config = dict(
    model='image classifier',
    dataset='stained colorectal tissue patches (NCT-CRC-HE-100K)',
    train_examples=22605,
    image_size=32,
    crop_scale_min=1,
    horizontal_flip=True,
    translate=0.06,
    rotation_deg=10,
    color_jitter=0.1,
    targets=['tissue'],
    num_classes=9,
    arch='vit',
    norm='layernorm',
    norm_position='pre',
    activation='silu',
    mlp_ratio=4,
    head_dim=48,
    fused_qkv=False,
    bias='none',
    qk_norm=True,
    parallel_block=False,
    inner_norm=False,
    moe='expert_choice',
    drop_path=0.05,
    num_experts=16,
    moe_every=2,
    expert_mlp_ratio=0.5,
    experts_per_token=2,
    shared_expert=False,
    patch_size=[4, 4],
    conv_stem=False,
    layers=10,
    width=160,
    positions='conv',
    pooling='class_token',
    mixing='cutmix',
    label_smoothing=0.05,
    loss='cross_entropy',
    residual_init='none',
    optimizer='normuon',
    muon_scale='original',
    lr=0.0097,
    momentum=0.85,
    nesterov=True,
    orthogonalizer='newton_schulz_5',
    adamw_lr_other_params=0.001,
    grad_clip=0.5,
    l1_shrink=0.01,
    magnitude_pruning=0.7,
    steps=12200,
    batch_size=256,
    epochs=138.2,
    lr_schedule='step',
    warmup_steps=1220,
    weight_decay=0.09,
    adamw_weight_decay_other_params=0.05,
)
Rows from block 5 of a small image classifier, named by matrix and row number. Rows with one number within an expert belong to one neuron, the router's apart. Each number is 500 + 50 x the weight over its row's rms, rounded and kept within 0 to 999. All counts start at 0. Numbers have three digits each.
After each expert's rows are labels from the 100 images, of 14848, where the router gives the expert most weight on average: "responds to" is what is common among them; "patch colour" is the nearest of a few named colours to the mean colour under the peak. Only what is clearly more common there than usual is listed. The data: stained colorectal tissue patches (NCT-CRC-HE-100K). In brackets: how many of the 100.
# router: router (model.blocks.5.mlp.router.weight, 16x160, trained with AdamW), inputs 0-159
# up: expert up (model.blocks.5.mlp.up, 16x80x160), inputs 0-159
# down: expert down (model.blocks.5.mlp.down, 16x160x80, transposed), outputs 0-159

# expert 14
router.14:534422466491500471441525552449482495481505530564555467495557586604477505511557483588466415535480516520547527626484528539591502394569517424522514459509549530496463533482556563542449433547417513464444497639464542521546390501439509315534518512511394536482503438506550577551434478389517464539474521499477553554525491528557505536592521480533527440533531544554600537569453591575449471516525527527556464491502509472492464470494507550513561545504453494493485443505506423507435482503454565
up.6:330500500055499500500507500500500500500500500500500500500501500500500500500500500500500500500500491499500500500500500500500500500500500500500500498145500500500574500500500500500500500499581500500500500500500478500500500500500500500500500500500398500500500500500500500500500500502500500500500500500500500500500544495500500500465500500500500500500500500500500500505420496500500500505500500500590500500535468500500497499500512500500500500500500500500500435500500512500500500500500500
down.6:611500500924500500500500500484500500500500500500500500500500512500500500500475500725500500500500500500500500500500500500500500500500500500500500500500484472497435517500500500500500500517500500500500500500500559500500500500500500500500500500500501500500499500500500500499500500499500500639500500500500500500500500500500500500500500500312500500500500628500500500500545500500500500500500500500501501500500500500500500500500500500500337500498500500500500506500500500500481283500500500
up.7:500500500500500500500500493498500500500500500500500500500500500500500500739500499500500438500500500501567500473500500500500500500500500500500500500500500500500500500500500500499500500500500500537459500500500500500500504500500500616456500500500500499500500500500500482500500500500500847500500499500519525498500500500500500500251501377500500454500500500502400500500500500500500500500500500500500500500500500500500500500502500500500500500500230500500500504500500639500608500500500497
down.7:500500500500500500500500500500502564500500500500500499500500530500500500500500500500500500472318500500500522500500500488500500500500418500506519500500500500500500500500500486500500500500500500500500500500500500500501496500500500500552496500500500500500500511439500500500500446384542309500439500283500500500500500500500500500500500500500500500511500500500500500548500500475500500484500500445223800500500500501500500500496466500500494500500759500478500500500500500500500500500500500
up.8:451500500500500500500500500500500500070289499500500500500501500500500501500500535500500502500500714500500500500378500500500500500500500500499500501500500500500500500500500498500500500499500500500500500482442500500500500501500500499500500503500500500500500500500500500500501476500500513500500500500500500500500500500503500500500501500500500500455500500500500500500756500500500501500500500500500500500500500500500522500376500500500500577500500500500493500500500500494500500502500610
down.8:499466500488500500500500500500453500500998500501500500500500500500500491500500499500500500500497500500500500500500500500500376500374499447500500500502500500500735500498500500500500489494500520500500500500500500500500500500500500500500500500500500499495500563500500500500500500500499500480499500500500500500500500498495500500500500500500408500500501389500618500500500500501500500500488500500500491500500457500500500526500500500500500500429500500398500500500500500500466500500500500
up.9:468500500500500503500500500500500500472500500500491500496500500500500500505500500500500347500500500500500500503500500500500500107500500506500500500500637500500500500500500689500500499500331500521509500499500503458500498500500426500493500500500500500482500502500500617500500500500500500500500500500434500523500609500500500500568500366500500482524500500500500500500500498500489500500500500500500500500500500500545500501500500500500500232500497500500500500500500499500500498532500500
down.9:500500500351500500500500500500500500485500500500500500500500500500500500500500500500459500500567500531500500500500108500500500627500500500500500488486500500402500500500500500500499499500535500500500500500345500500508500500500500500500419500500500500500500499500500415500500502500500500500500500500500500423500500500619501500500502500500500500500500500500380500500500500500471500500500506691500500504500500451500499499500500500500503528225500500500502499492500500500477500500500494
responds to: tissue: smooth muscle (64); tissue: debris (36)
patch colour: red (56); brown (44)

# expert 10
router.10:482518523531502477587457487646468437449506509478462514511508432465482523493491627470453492495447445503526412473437539462464501578600454470378499487461502457500509473472512408462450554471590508551523501436601448510528543489545464591461434576457526517518497478460494503446464545509577539547519447467465365518446519551475575477458426571455440544487513407447441485411523605482566542472518540477461543510504466553472397518493519484473450417513523437506478568465619438450521570560561476
up.14:500500475405500497603500502500500500500499500453500500500500500500500500500499511447504730500500500500500500500500500500500500500500500500500500498602364500500500500500500500500500500500450500500500500500492500495500385500500500500316500528500501500500500500500499500500500531501500500500500500500498500500500500500500500500490500561500500500500500500500499500496500500503500500500500877500500500500500500499653499500500693500494500500500500500500499501500500475500496500500500685
down.14:500500500500500500500584512504500500500576500500500587500500500500500500500471500500550212508530500500500500500500497500500635500500619500508500500500500559500500500500515384500508500665500500500500500500502500500501500358506500500500587330500473500469500500500504500500500554435761500500541495555501500500637500500500500575500500500499500500500500515500500500487500500500628500497500502500500500500504512500500500500498495500500500500500480500505500500568551667500500500500500500
up.15:500500198500500500585500500500500500500500500500500500500584500500500500500500500500498500500500501500500500500500500500500500500499500500500500500493500500500500500500500500500500500500500500500521500500693500500493500500500500500500500500500500500500500500500500500500500499500500500500500500500500500500500500500500500500500500500500500498500500500500427500500466500500488500501499500500500500500500500500972500500500512658500547500505500500500500486500500500500504500500502500
down.15:503500500500500538500500500497502500500500500500500512500500500500247500500503658500500500500500500500500500500500497536571500500500496500607500500500250500500494500500565470500412500500500500500500500448500500525555500500500500556500500348500500500500525500500500500503494500500486466500457570500500500500500500500500500500163500500711440500500500541522500500500500500533500500543511500500500500500577500500500500500497500500500506500500500500500500500485500500500500500500538500
up.16:500500496525501501500500500500500500500500500500500501500500500500500502500500504500500500500500508500500488500500500500500500500512500500487500500500500500500500500500500500500500500499999500500500500478500500500500500500500500161500500500500500500500500500500500500500500502500500499500500500500500500500500500500500556500351500500500501500500500500500500500500500500500451500500500500500500500500500500500500500500500500535500500500500500500507499500500501500500501500500511500
down.16:620500500500500500500500500500500500500523500500500552470500501500500376289501500500500541505500500500500500500500500500500500484500500500500500500500500500623500497500081524497500500500500500500586500500500500502500500500500500500511500500500500500500500801496501500500500500500500500500494500500500500500500500500500500500500461500500500500500500500501507500500500501500504500499500500500500500500500500500424500500500500405500484500485500588505501571500500502500500500500500487
up.17:500500500500500500501499500500498500500501500500500500500500500500500500500500595500498499500500500500500500508500500500500500500500500500500500500500318500499500500493500500480500500500500500500504500500500500500500504500500500500500500500500500500500501500500515500500649500500500500500500500500547500496500500500500493500500500474500500500500501493500500500500495500500500500500500516500500500500500500500500500500500500501500500500500500500501500999500518499500500501500500502
down.17:500500500500500458474500500500723588500500650500500500500500500500500538500500562499500500491500500500501500500514500500500495500510500501500500500501500500711500498500500500500500500500066500464500500500500405495500500500500500507500499500500500500500500498500500500387500500500500500500500500500500500500500500500500500500500500500495478502703500499500500500500500511500500477540500500577500500500500498500500500500500500500524500500489500451500500500500479500500500542468500500
responds to: tissue: tumour epithelium (100)
patch colour: pink (83)

# expert 0
router.0:573564474460513574417500501585494514436418455533450490558402430472563480544543484447530485575491532492553416525436513513481485531477483582545456524594554487434412443640477559564568535455474492516549473493421562601484522477469408524524441488575464402476394498537572544400489574533400510547471554500508513440500506524489460517486452554507522543477515557468510466517524514540525559558494449481518539546474459530517569511480482388575480467457446423562520571426489439540453521540546597
up.14:500497500500500500464500500500500500690499500500500470500337500500500500479500500500500500500500483500500500500500500500500500500500500487431500500500617500500500500500500500500500497500580500500500500500500500500505500500445491493500500500498500406500452500500500554500500500500469999541500500501500514500500500412500500500500500500500500436500500504495500499500500500500500500500500500500500500500500610494500500506500500548500500500500496500500500490500500500500502500500500467
down.14:500500500500495500500500500500500498452500500500500500500500500500500500504500500500500500501500500500500500500500500487500500501500500499500500503500499500500495500500500552500500500999500506500500500500500506500500500500500494499500544500500500500500500500500412500500500501500500500500500523500500500592500500694500500500500500500500500500502501500500495595500500458500500500500500500500464500500500500500497500500500500500449380500500500480497500500502500500500500500500500642
up.15:499500716500500500486500500500500500500538500449500500500500500500501555500500500500224472500500595500500478500500500500500500501500500500500538500449500500500500500587500500500500500500500500500528500500417500500500500500500500711492500500500500500500500500500500500500500500576500500500500500500530500500500500500500500500691500502500500396500500500500500500500500500500500500500500500500500500500500500395500500500500500500500500494500500500500500862500500500500500500500500500
down.15:500500506500500500496416500498500501500500500501500500500500500500496500500500500500439490500576500500500500693500500500537500500500500500500500500500500483489500500500500500500382500500500500500494480500615500500500423500500499480500500500500500500500500500500500502500500500500524245500500500500496500500500500500500500500500500500500500500279481500500500500500500500500500495500500401500500500500500500488500500513500500077500437492500500514500500502500500500500500507500500544
up.16:500500500500500499500499500500500500500500500500500503554500500500496537498500783500360500500499500500502500500500500500500500500500500500500500503500500497500500500500500500510504500500352500494506500500500500500538500502499498500500500500499500500500500500500500500500500501500500500500500500497500548500500500500473500500500500549500500500500500502470512500484500500500500500500498502500500500500500500497500500500500500500500500500500500500446500000500500500500500500464500489
down.16:500520500500500499500500500500500500500498554481500518500500500500500500526500500339500441750500500500500500500500500498500503500494479500471500500500500568500490544500500500500500500500500480500500488500500500662500500500500500533500500500500500500500564500326476500500496618612500500500500500500497500500500500500500481351500500500500500500466493500500500500502316551498500584503500500497500500500500500501499500870500500500500500500500500500500500500500500500500548500500500500
up.17:500515500490500088500500500497500500503500500500500500500494500500509500500500499500724500592499502500500552336500500500502499500500500500500500500428500500500500500451500500500500500500413500500709500500504706503500500500500500483500500469500500500500500500500500482491500500500500500500500500500421534331500501485500500500500500500500500500496500501500503500499505500500500500500500500500500500500500500455500500500500500500500500503500467500500503500500500500500503500500500500
down.17:500500516298500620500500500500380500500500506500500500500500500570500500500500500500500500500500500820500500500500525500390500500500500500500500489387500500500500500500498498500500500500500500500500500504505500504500436502502500500500484500501500500500700500500500500500496500500312500500500527500500500500500500525500485500499500500500500500498548500500500467647505500227489500532500502500500477500499500577503501500500500501549579500500500500500500476500500500499500500500500500
responds to: tissue: adipose tissue (75)
patch colour: white (84)

# expert 6
router.6:405528553467527504572459512499363499542540499410495501529606414480551583467496491378440432496478479456522428601455460552566506493422506595468465481448510574423473563512494534500564448564598480450502540461433508410469554568463528585480520579495533428492497442531419421539522436519508498523474550522389453471508484525494515468552498502520517541533448476494533474436466472537466568499549574475512426498455453493600420518444531384502520551482465555483536574467540552471585528532458458
up.9:500500501500500500500500476500424500500500500501500500500500500500500500549500500500500500500507500501500365514500500500500500506500500500587500500558500502500500500504500500523500500500500500504500500498502500500500499500500500500500500483500452500500510500500500500500500500500500500500500500500500491500501434500500327500500500455500500498506500500500520500522500500500500497498500500500500500500500482500500500440500500660501500500500593500500500500500500999500476500500435500
down.9:500498520500500500500619500500500500917498500500500500500498501499500500500500500500500500519509501500501500500500500500500500500490500500500500500500500500500500500500500500500500500500500500500495500480500500500500500500500500502500500500500500500500500580500500500500500500500497500504914500500500504500500547504496500504500501500500500500500500500500500498501500501500502500500500500501500534500500500500500499500520500500500500500500353500500502500500477423500503500501523500
up.10:500500500500500889500500500494500500500498500500500500500524502500590500500500500494501499502500494503500500500500500500497500376500500500500500500500500500500502500500500468500500500500788501519500500500500531501501480500500515500500501500500500500500500500500500500500500500500499512500500500500495500500500500501500500500500500500500500500500500500500500500501500500500500538500552493500500500500500501500542500500500500537500500500500500497509500138500500500500500500500500500
down.10:500500500500507145500499500500500500500500529500500500500500500500500500500500500500500500500500500269500500602500500500496500500500500500500479500504500500500500500500500500498500500500500500500731500500500500500500701603499500500500500430500500500500500500500500500500532500500505512500500500500500500474500500498500500494500500500500500500500498500500500468500499500804500500524500500500491502495500500500500500467500500500500493500500500500498500500500500500500500500459500520
up.11:499500500500451500522500500500499500421500500500500500500500500500485500500406494481500500500500500500500500500500500500500500500500500779471499500509500501500501500581500500517509500506500500440500500501500500500500509500500501518500500500500500500500500500500500502545344500500500500500507500500499500500500500500500500500726500508500500500500500500500500500500500500500056500404500520500500500500502500500500500500494501478420500500500500500500500500500500500500489500500500500
down.11:500500502437500502500500500574499500500503500500500500500500500500500500496908500500500500506500625453500500588500440500460508500500500498459482515496500500500500500500500500501496500415500500500500500500500390500502493500500512495500500500496500500481500500533497548500500541500500500500500500500500500500500389243500290500500500536500500500462500500500500500500500466511500449500500500500500500500500500500500500500501500500526500500500352500461500500384500500500500500500499500
up.12:497500503500500494507500500500500500500500500497500500500500500500500502500500500500388500500500508500500500500500500500500500500500500500500319502500500500500500500432500500500694500500499500500500500500532500500500506500500500361500507500500500500500503500500500494500500514500500200500500500498500500500500578500500500500500500500499500500500500500500500500500076500500540500500500429500500500501500466500500504500500500500500500500500498500500500555500500435504500500500500504
down.12:616500500466500674492500500500500585500471375500326483500500500500611500500518500500500498500500477500500500500500500500503500500504507543501500500504500498500500500510500500500300501500502500500500500470500500509466500500500500500465500415518500486500411083500500499500500500452492500500409500500502500500499500500500500500500500500500500500500500500500500500500590500498624498500496500500500393500500500500500500500500500500499500500500541500450500500500499542500463500500500507
responds to: tissue: mucus (79)
patch colour: white (74)

# expert 3
router.3:573468528482521472502508478481471561573467430465482539447423530449522437566503477519652464488492504466440579427523462525456558497435474428548597550455462511535544475476438590498477457465437548491573483609388552455544594505486490578523490514594587549519494560522521449479533519541489587459530414490619436488501506411456536485387472475505489475485418500484439498550547397494523491560474431489445527479461528476393525451537455577472482408480489493583525566530475473511474480508581461
up.9:500500467500503498500500500500499500500388501500501500500500500500502500498500500500500500500500510500500500500497500500500500500500500500500500500506500500500500500500500500501500500500500500498500500500500500500500000500500500500500500500500500500500491500500500500500500500500500500501500500500500500500500500500500500524500500501500500500500500500500500500500500502500500506499500498500500500500501500500500500500500497500500500500500500500516500500500500500500500500500500500
down.9:500500500500500500503500500500642500722500500500500500500500551500500500500503500500500500500500500500500440660502500500500500495500500500500500500501502500497500500500500500458500497500500554500485500500485500500500500500500500500500500497467500500500500500411500500500500500500500501500500500500432500500500500671500500397500501500500516500500512500500500672500500500502500500500500501500485500500502526643500500500500500500500511500500500500500440500500102500500500400500630491
up.10:500511500500496500500500500500502500500500500501500500500369500500500500500500500500500500500500500500515500500500500500500500381500500500500500500500452500500495500500500500500500500500500500500500500500444536500500500500500500500500500501500505500500500500500500568474500488467000508500500500500500493553500501511500500501500500500500500500500500500500500499500500500500505500500500500500498500500500500675500500500500500500502500504500500500500500500500500569504500494527445500
down.10:500500500500500500500500500500500500500500500510520618500500500477500500500500500500500544486500500500500500499500500496500500500500500500500500500500427500500500298500500443512500500500488500500500468500500500500500500500500500500526500495501500483478500500500528500500500500500500500499499501476500500500615500462500500515499500500487000500500462500500500491500500500500501500500504500496500566541500500504500500483500500500500500500605500500500500500500479500500470500500500500
up.11:500500500500500500500500500512500500827500499505500500500477500492480500499504502500500495500500500500500500500500500500500500500500500500500506500500500500500526500500500500488459500500500500500500500500088503500500610500500500497501500500500500500500500500500501500500500500513491500500500500500531500500500489500486500500500497514502500484500500497500500500500499501497500500500506500500500500500500495451518500500500500508500500500500500500185502549500500500500500500497528500
down.11:500500500500501500500500500500500507000500500500382496500500500488500764500500500500499500500500502499500500493500500500500477500500486500500500496500500500500495506500500502499500494500500500500500500500500500500500500500500500498500500500510500500500500505472517500500500500500500500501500500500493500500497500500500500500500500500500500500500498500499500500500500532500500500469496500500500500500500500500500501500500500500500500500500488498500500500500500500544512505500500500
up.13:500500500506500500166500500500500500529508503414500500500664500500495542500499930500500500500500500500498481505500500500500500500500500500500545505500500500500500500500500500500500500500500500575500500500519506500500609500500500500500500494490502499500500500500500500496577500500578511500497500500541500500500500484501326500504500500500500494500500500500500500500514500500500500500500500500500500500500500532500500501507500499500497500500500500494500500500498499500500500500500500
down.13:500549500503500500501500463500500500500500500474505500500493500508500500500500500500490500500500500500500523500500500500500477500500500500457500500500500434502502500500500500500500500500500500500517500500500500500623500500500488500500500500500500505500500518500500500500500501499100508500500499500500500500500500500500500500500500500500498500500500500500504484501492500360518500064503500500522500500500500497500500500468500500500500500500500493500500500502500500500500505500500500
responds to: tissue: debris (70)
patch colour: pink (99)

# expert 1
router.1:468556531521403556546474554516521462472479510494538494523532447494563470525488496445544427432491484464406517464525489564549476578493522520436525487646470528506508550528510503461413408499600503445538475454527380489405536511479533576458448546471608601521528479472381424457495578513511464433528527576446406486480528433536464517442473580475485412496462453525523439576543480470482525508527514467471458463485520590436495567559471445496442588461479536441403565457471403445538579440512507
up.2:502500761500500500500500500500500500500500500495500500500500500500408500500500500500500500497500740500500500507500500500500500500500500500500500500500500500501500500500500500500500500500500500500483500372500500500500500500500500312499500463500500500500500500500500500474499507500502500500500500500500500500500500480500487500356503500500500500582500500500500500500500500497500500500508500500500500500500500500847500500500500500486502500500500500500500500500500500500751500500500500
down.2:500539500500552500461500500500500500500500500500500500500500489500404500500500502500500493500500500500500500500500500500500500500500499500500500500500500500500512503500448500500500494500500500500524500565500500504500500500500500500513500500500500500500500751500500489501500500500500456500500500532500500500491500601500502500447500500500482469500000500500500500500501500500557500500499500500500500500486500500376500484500479500500500500500573500500500522500500500500438500500500500
up.3:500500500377500500500500500500500500500688500500500500500468500500500500500498500500500500509500500500521501500497500500454500572485500500500265047500500500500500500495500500500500500500500500500500500500494501466500664500500568500493503357500500500500500500500500500431500500500584500500500500500496500500500500500500500500500500500500500500500500491500500500502500500500500500500508500500500500500500445500500500500550501500500500499500500500447498500500473500500500500514500423
down.3:500498500500500506500515501500500500500413469500500500500500500487500499507500500501500500500502500500500500500500500500499504500500998500500515726500500438500492500500503502500500501498500500500500500500500500500500456500500500500500398500500500500500500500500492500500502497500500500242500504500500500500500494500500500500500500500500500500500500592500501500500500500502503500500500500500500500503500500491500499500500500500500500500500500500500500500500500500505500505500495500
up.4:500500500500500500500500500500507500500500497487500500500504500500500511500501500500500495500500500500485500500500500500500500384500500500500500500500515500506500500498500500500500500500500500500500500491504504500961500500500500486500500500500500502500500503500500500327503500500500501497500500500500500500500500500500500503426500492500500500500500500500502500500500500500627500500500500500500500500500500156502500500499500480505502500500500500463500500500500500500500503535493500
down.4:500500500500500501424500500500500530498500500500501500395500502500500499500501500500495500500500500500500500500508500500500500500500500500500500500500493500500500500500500500500500500506499451500823500500500500500500503500500500500500500508500500500500500467500500500500500500501500500500500500499501345500500499500500500500502500500501500500501500498500500500500500511500500500500500511498500500500499519500500500500500500500500500500500500500500500500500999500500500500500500500
up.5:500500363494500500500500500500500500499500501501500500500500500500588500500500500500500500500500500500500500500500500500500500500500500500500500500500506500500500500500500500500500500500500500500500500500500500500500501500500500500500500500500500500500500500500332498500614500500500500500500500500500485513500500500500500500500500500500500500500500500500500500500500500500555500500502500500500500500500500477503500500500500500500500530500500500500500999500500500500500500500492500
down.5:500500500559500500502500500500500680500504500500500682502500500500500500507500500493649500500500500500379500500500500500953500500498500500527500500500500500500500500526500500500500500500500502500500500600500500508500500500500502500500500500500500500500500522500500500500500500529500500500500488500500500500500500499500500500500499500553500500500500502500500500500500500500500500526500500500500515288500500500500484500500500500500500500500500500487500500525503467658500500500495500
responds to: tissue: smooth muscle (100)
patch colour: pink (89)

# expert 5
router.5:457535442547447485484483553521499491489499574445594501523517476579458567408479545450404517542544501515495346550479551480515480559502523568433439464465537528510513606506570444521459451557487528474490484471541435465533405528487508475490445452470394544543539438463529543547397462480545570512524467527476509463527516522577539534755584572494518431440542504536554522524494561550455503482529534524522464490482480498486487523488530605475452559471529579435513462470569486448464512578456480
up.6:511499489500493199500500500500500500500500500509500500460500500500500500500500500500483500500500511483500487500501500500500500549377500387500500500543500500500500500500500500500578500495500500500500500500500500500500771500500489500436500514500634500500500500500500500500500496458500500500503500500500500495500500487688500500500500500500500500500500500499500500500489500531513500500439500500500500500500500500140500502500500500504500500494500500500498520500498500500496500500500500
down.6:500500500505500503500500500500498500500500500500500500500500502500500509508500439500498500500500500500500500504500500500500507495522500500500500500500500500500499500500500207500500500500499500500500500500500500500500060272500500500500500498500500500500500500500500500500500513500500500500500500500500500498500500500500500500500500500500500500500500641500573500499500500500500500500696500505500501508500500500500500500500500500500500500499500500500500500500500500494500500500500483
up.7:500500500500500500498500511500500500500500500500500500500500500500500502500502500501500303500500500500500492500500501500504500500500500500452500500500500500474500500578500500758500500500499501500524500500501475500500500500977367500495500500500500495500500500500479484500497503500500500500500500500500500500500500521500500500500500500500500500575500500500500500500500498500500500500500502500426500500500500501501509500500394500506500500500500500500500500500500500500623500500500500
down.7:500500486467500500500500500495500500500497500500500506500500500500500500498500500506500500500499500500500500500511500500501500500500500500500500500500500500500939500500500500500500500500500500500432500500500603499500500500500773500500499500502500505500500500567500498500500500500500509500500500499500500500500500495500500500500546500537500500500526498482500500500499500500500500500500500508620500500500500500500500500500500504482500502500500500196500500499487500500500500500500500
up.8:500500500513500500500500500500500500500501500500499500500500500500500499500500500500595500500500499500500500500500500500500500451500500500500500499500469500500500500500500500500500500500499500500493500510500500497500500500645500500500500500500500500500500500500500500500500500500500500500500500500500467499500500500500500500500500080500500500500500500500500500500458500500500500500502500500500500500500500500500468500500500500501500501499500500487500069500500509500502502500500500
down.8:500500500500500641500502503500501500500500412500500500499500500500501481500500500500504500492501531500500500500500548500500500500500500541500500639500500500646629629500406500500500500409500500500498500535500500500500500500447484500500500500500500503500416500482500500500500500500500499422489500539583936501500500525500500500500455500434500500500504498503500317500500500504500500500411500542500497500500500500500500500500500500500500500500500500505500500500500404511500500500500500
up.9:500500500505500500500500500500500500500500500500500500500096500500500500500500457596500498500500500500500276500500500500500500586500500500232500500500500500500500500515500500500500500500237500502500500500500499500500500500500500500500500502500500501500500500500500500500500500500500500500500500500608500512500500493500500500443500500500500500500500500500499500500501500500500500500500500500500500500500500500500500500500500390500500501500500500500500500501501500500500500500500500
down.9:500552311500500484500500499500500500500498560500503500477500382500500661537500500250500500500500500480500500500500500500503500500513500436642588500500500500500500500500500500500500483500500500500408513500500500500500481500500477500664381498500501500500500500500500500500500287500500500500500500500500500500494530500500495500500500500500500500500500500500500500500500316500678371500500545516500694500500485500500500500500500500500500500501500502500500539500500500500500500500500500
responds to: tissue: lymphocytes (100)
patch colour: brown (69); black (31)

# expert 8
router.8:491553570605416526510470561485467558517478503494509483536439483480447468459494553452484400481476393448438440526446468491463497589515504493492496483496446500527462578514497485424426517544485533527592472518535509475522520475494511591548436517441427545591484458440476597560541593560447545502589503587489484452466480489453425540500442508482497366579544424500443387553544533504567583530482448423501487451404557461524563582524484570470399587480507481431451575488505486465528523561577478
up.5:476502500499500500500500689500500500500502500500500500501999500500500487500500500500500511500500500500500492500501500500500500515498500500498500500500478500500500500500500500500500500500500500500500500500500500508307501500500500501500499500500500501500500500500500500500500506500501489500500500500500500500500500500483500500500500500500500500385500500500500500498463500500500500500502500500500500500500501544500501500500500501500500500500500500500500500496500500500474511500496501
down.5:500500500500500500500500500526570500500500500500469500500500500500500500500461500500500500500500533500500500494500500512510489500500500500516500500500500500502500500500487500500500500483580500500500500500500500500500500553500499500500500500500500377500521555528500500500515241500500500500498505478500684500500500357500500500500500461500500500482500500895500500536525500500500500500387500500500500495500500500500500500500500500711500515500500500500500500633438500500500500500500500
up.6:500500500503500500500500500500503500500500500544500500500486500500499500500500500500500500500500500500495432500500500500500500500509500518401500500500500500501500500500500500500500500500500500500538500500500500500449500500557500500000500500500500500500500500500500500502500500498501500500500500500500500500500500500500500500500500500500500500500500500500500500500500500500540500500500500500500500500500500500500503500500500762500500500500502500500500540500500500500500500500505500
down.6:528500500499500500500500500500500500500500593500500500500500500735500500500483521396500526500500500500500500500500500500500500500501500500500500500500500500500511518500500500571500500500500500500500500500500500496500500500500500523999500500500500496500492500500500502500500500565500490500572500500500613500500589506500500500500500500500500476500500500500500500500500500500500500500500500500500500500500500500500500500504500500500500500499500500500500500500500500498500499500478500
up.7:620500248500500500499500500500483500510500500500500500500681499503500500500500500500500500500500500500461500493500500500500501294500500500500500500510500501500500500482500499500501500500500500500214500500502500500868481500500500500500500502500500500500566500500500500500500500500490500500500500500500500500500500500500500500500500524500500500500500500500500500499500500479500500500500500500500500500500500500512455500500500397500497500500500555500500500504495500500500501500500427
down.7:500500500500500118500500500678500500500500500500500500500504500500500500487552500500500500500500500452500496501500501500598500500500498502500500500500491422500500499500500500500499500500486500502500500500500500500381500500499500500500500500500500500500353500500500500498498500500500500354500500500500500500500500500507500877500500500500500500500500500500500500500500500497500500501500484500500500500500500500463500500500500500500502500500500500499500500500500500500500500500500500
up.8:500500500500500501500500503505497500501500500500499500500500500500500501500500500500500500500500500500163482500500500500500500499500500498472500501421545500500500499500500505500500499500153500500500500500422500500499500500500501618500500500515500500500501500500500500500500500503500500500500500500504500461500500500500512500500500500500500531500500500500500500500500500500500500500480487500500500500500597500500500500501500760500485504501500500500500500500500737500500502500500500
down.8:500500508429575500539500500443500500500500499500500500689500500500500423500500500509500646500500500500500500500500500500500500444488522500500500500500500430494518500500503500503500500500500500500500500500500500520500530500500500500500500500500500493542495500500500500500500500500500500500510500500500500500733685386500500515500500500500500500500502500500500566760500500538487500500505500500499500500500500500507500467590500500196500492500445500500504500606500500500628498500539500
responds to: tissue: tumour epithelium (58)
patch colour: grey (49); purple (31)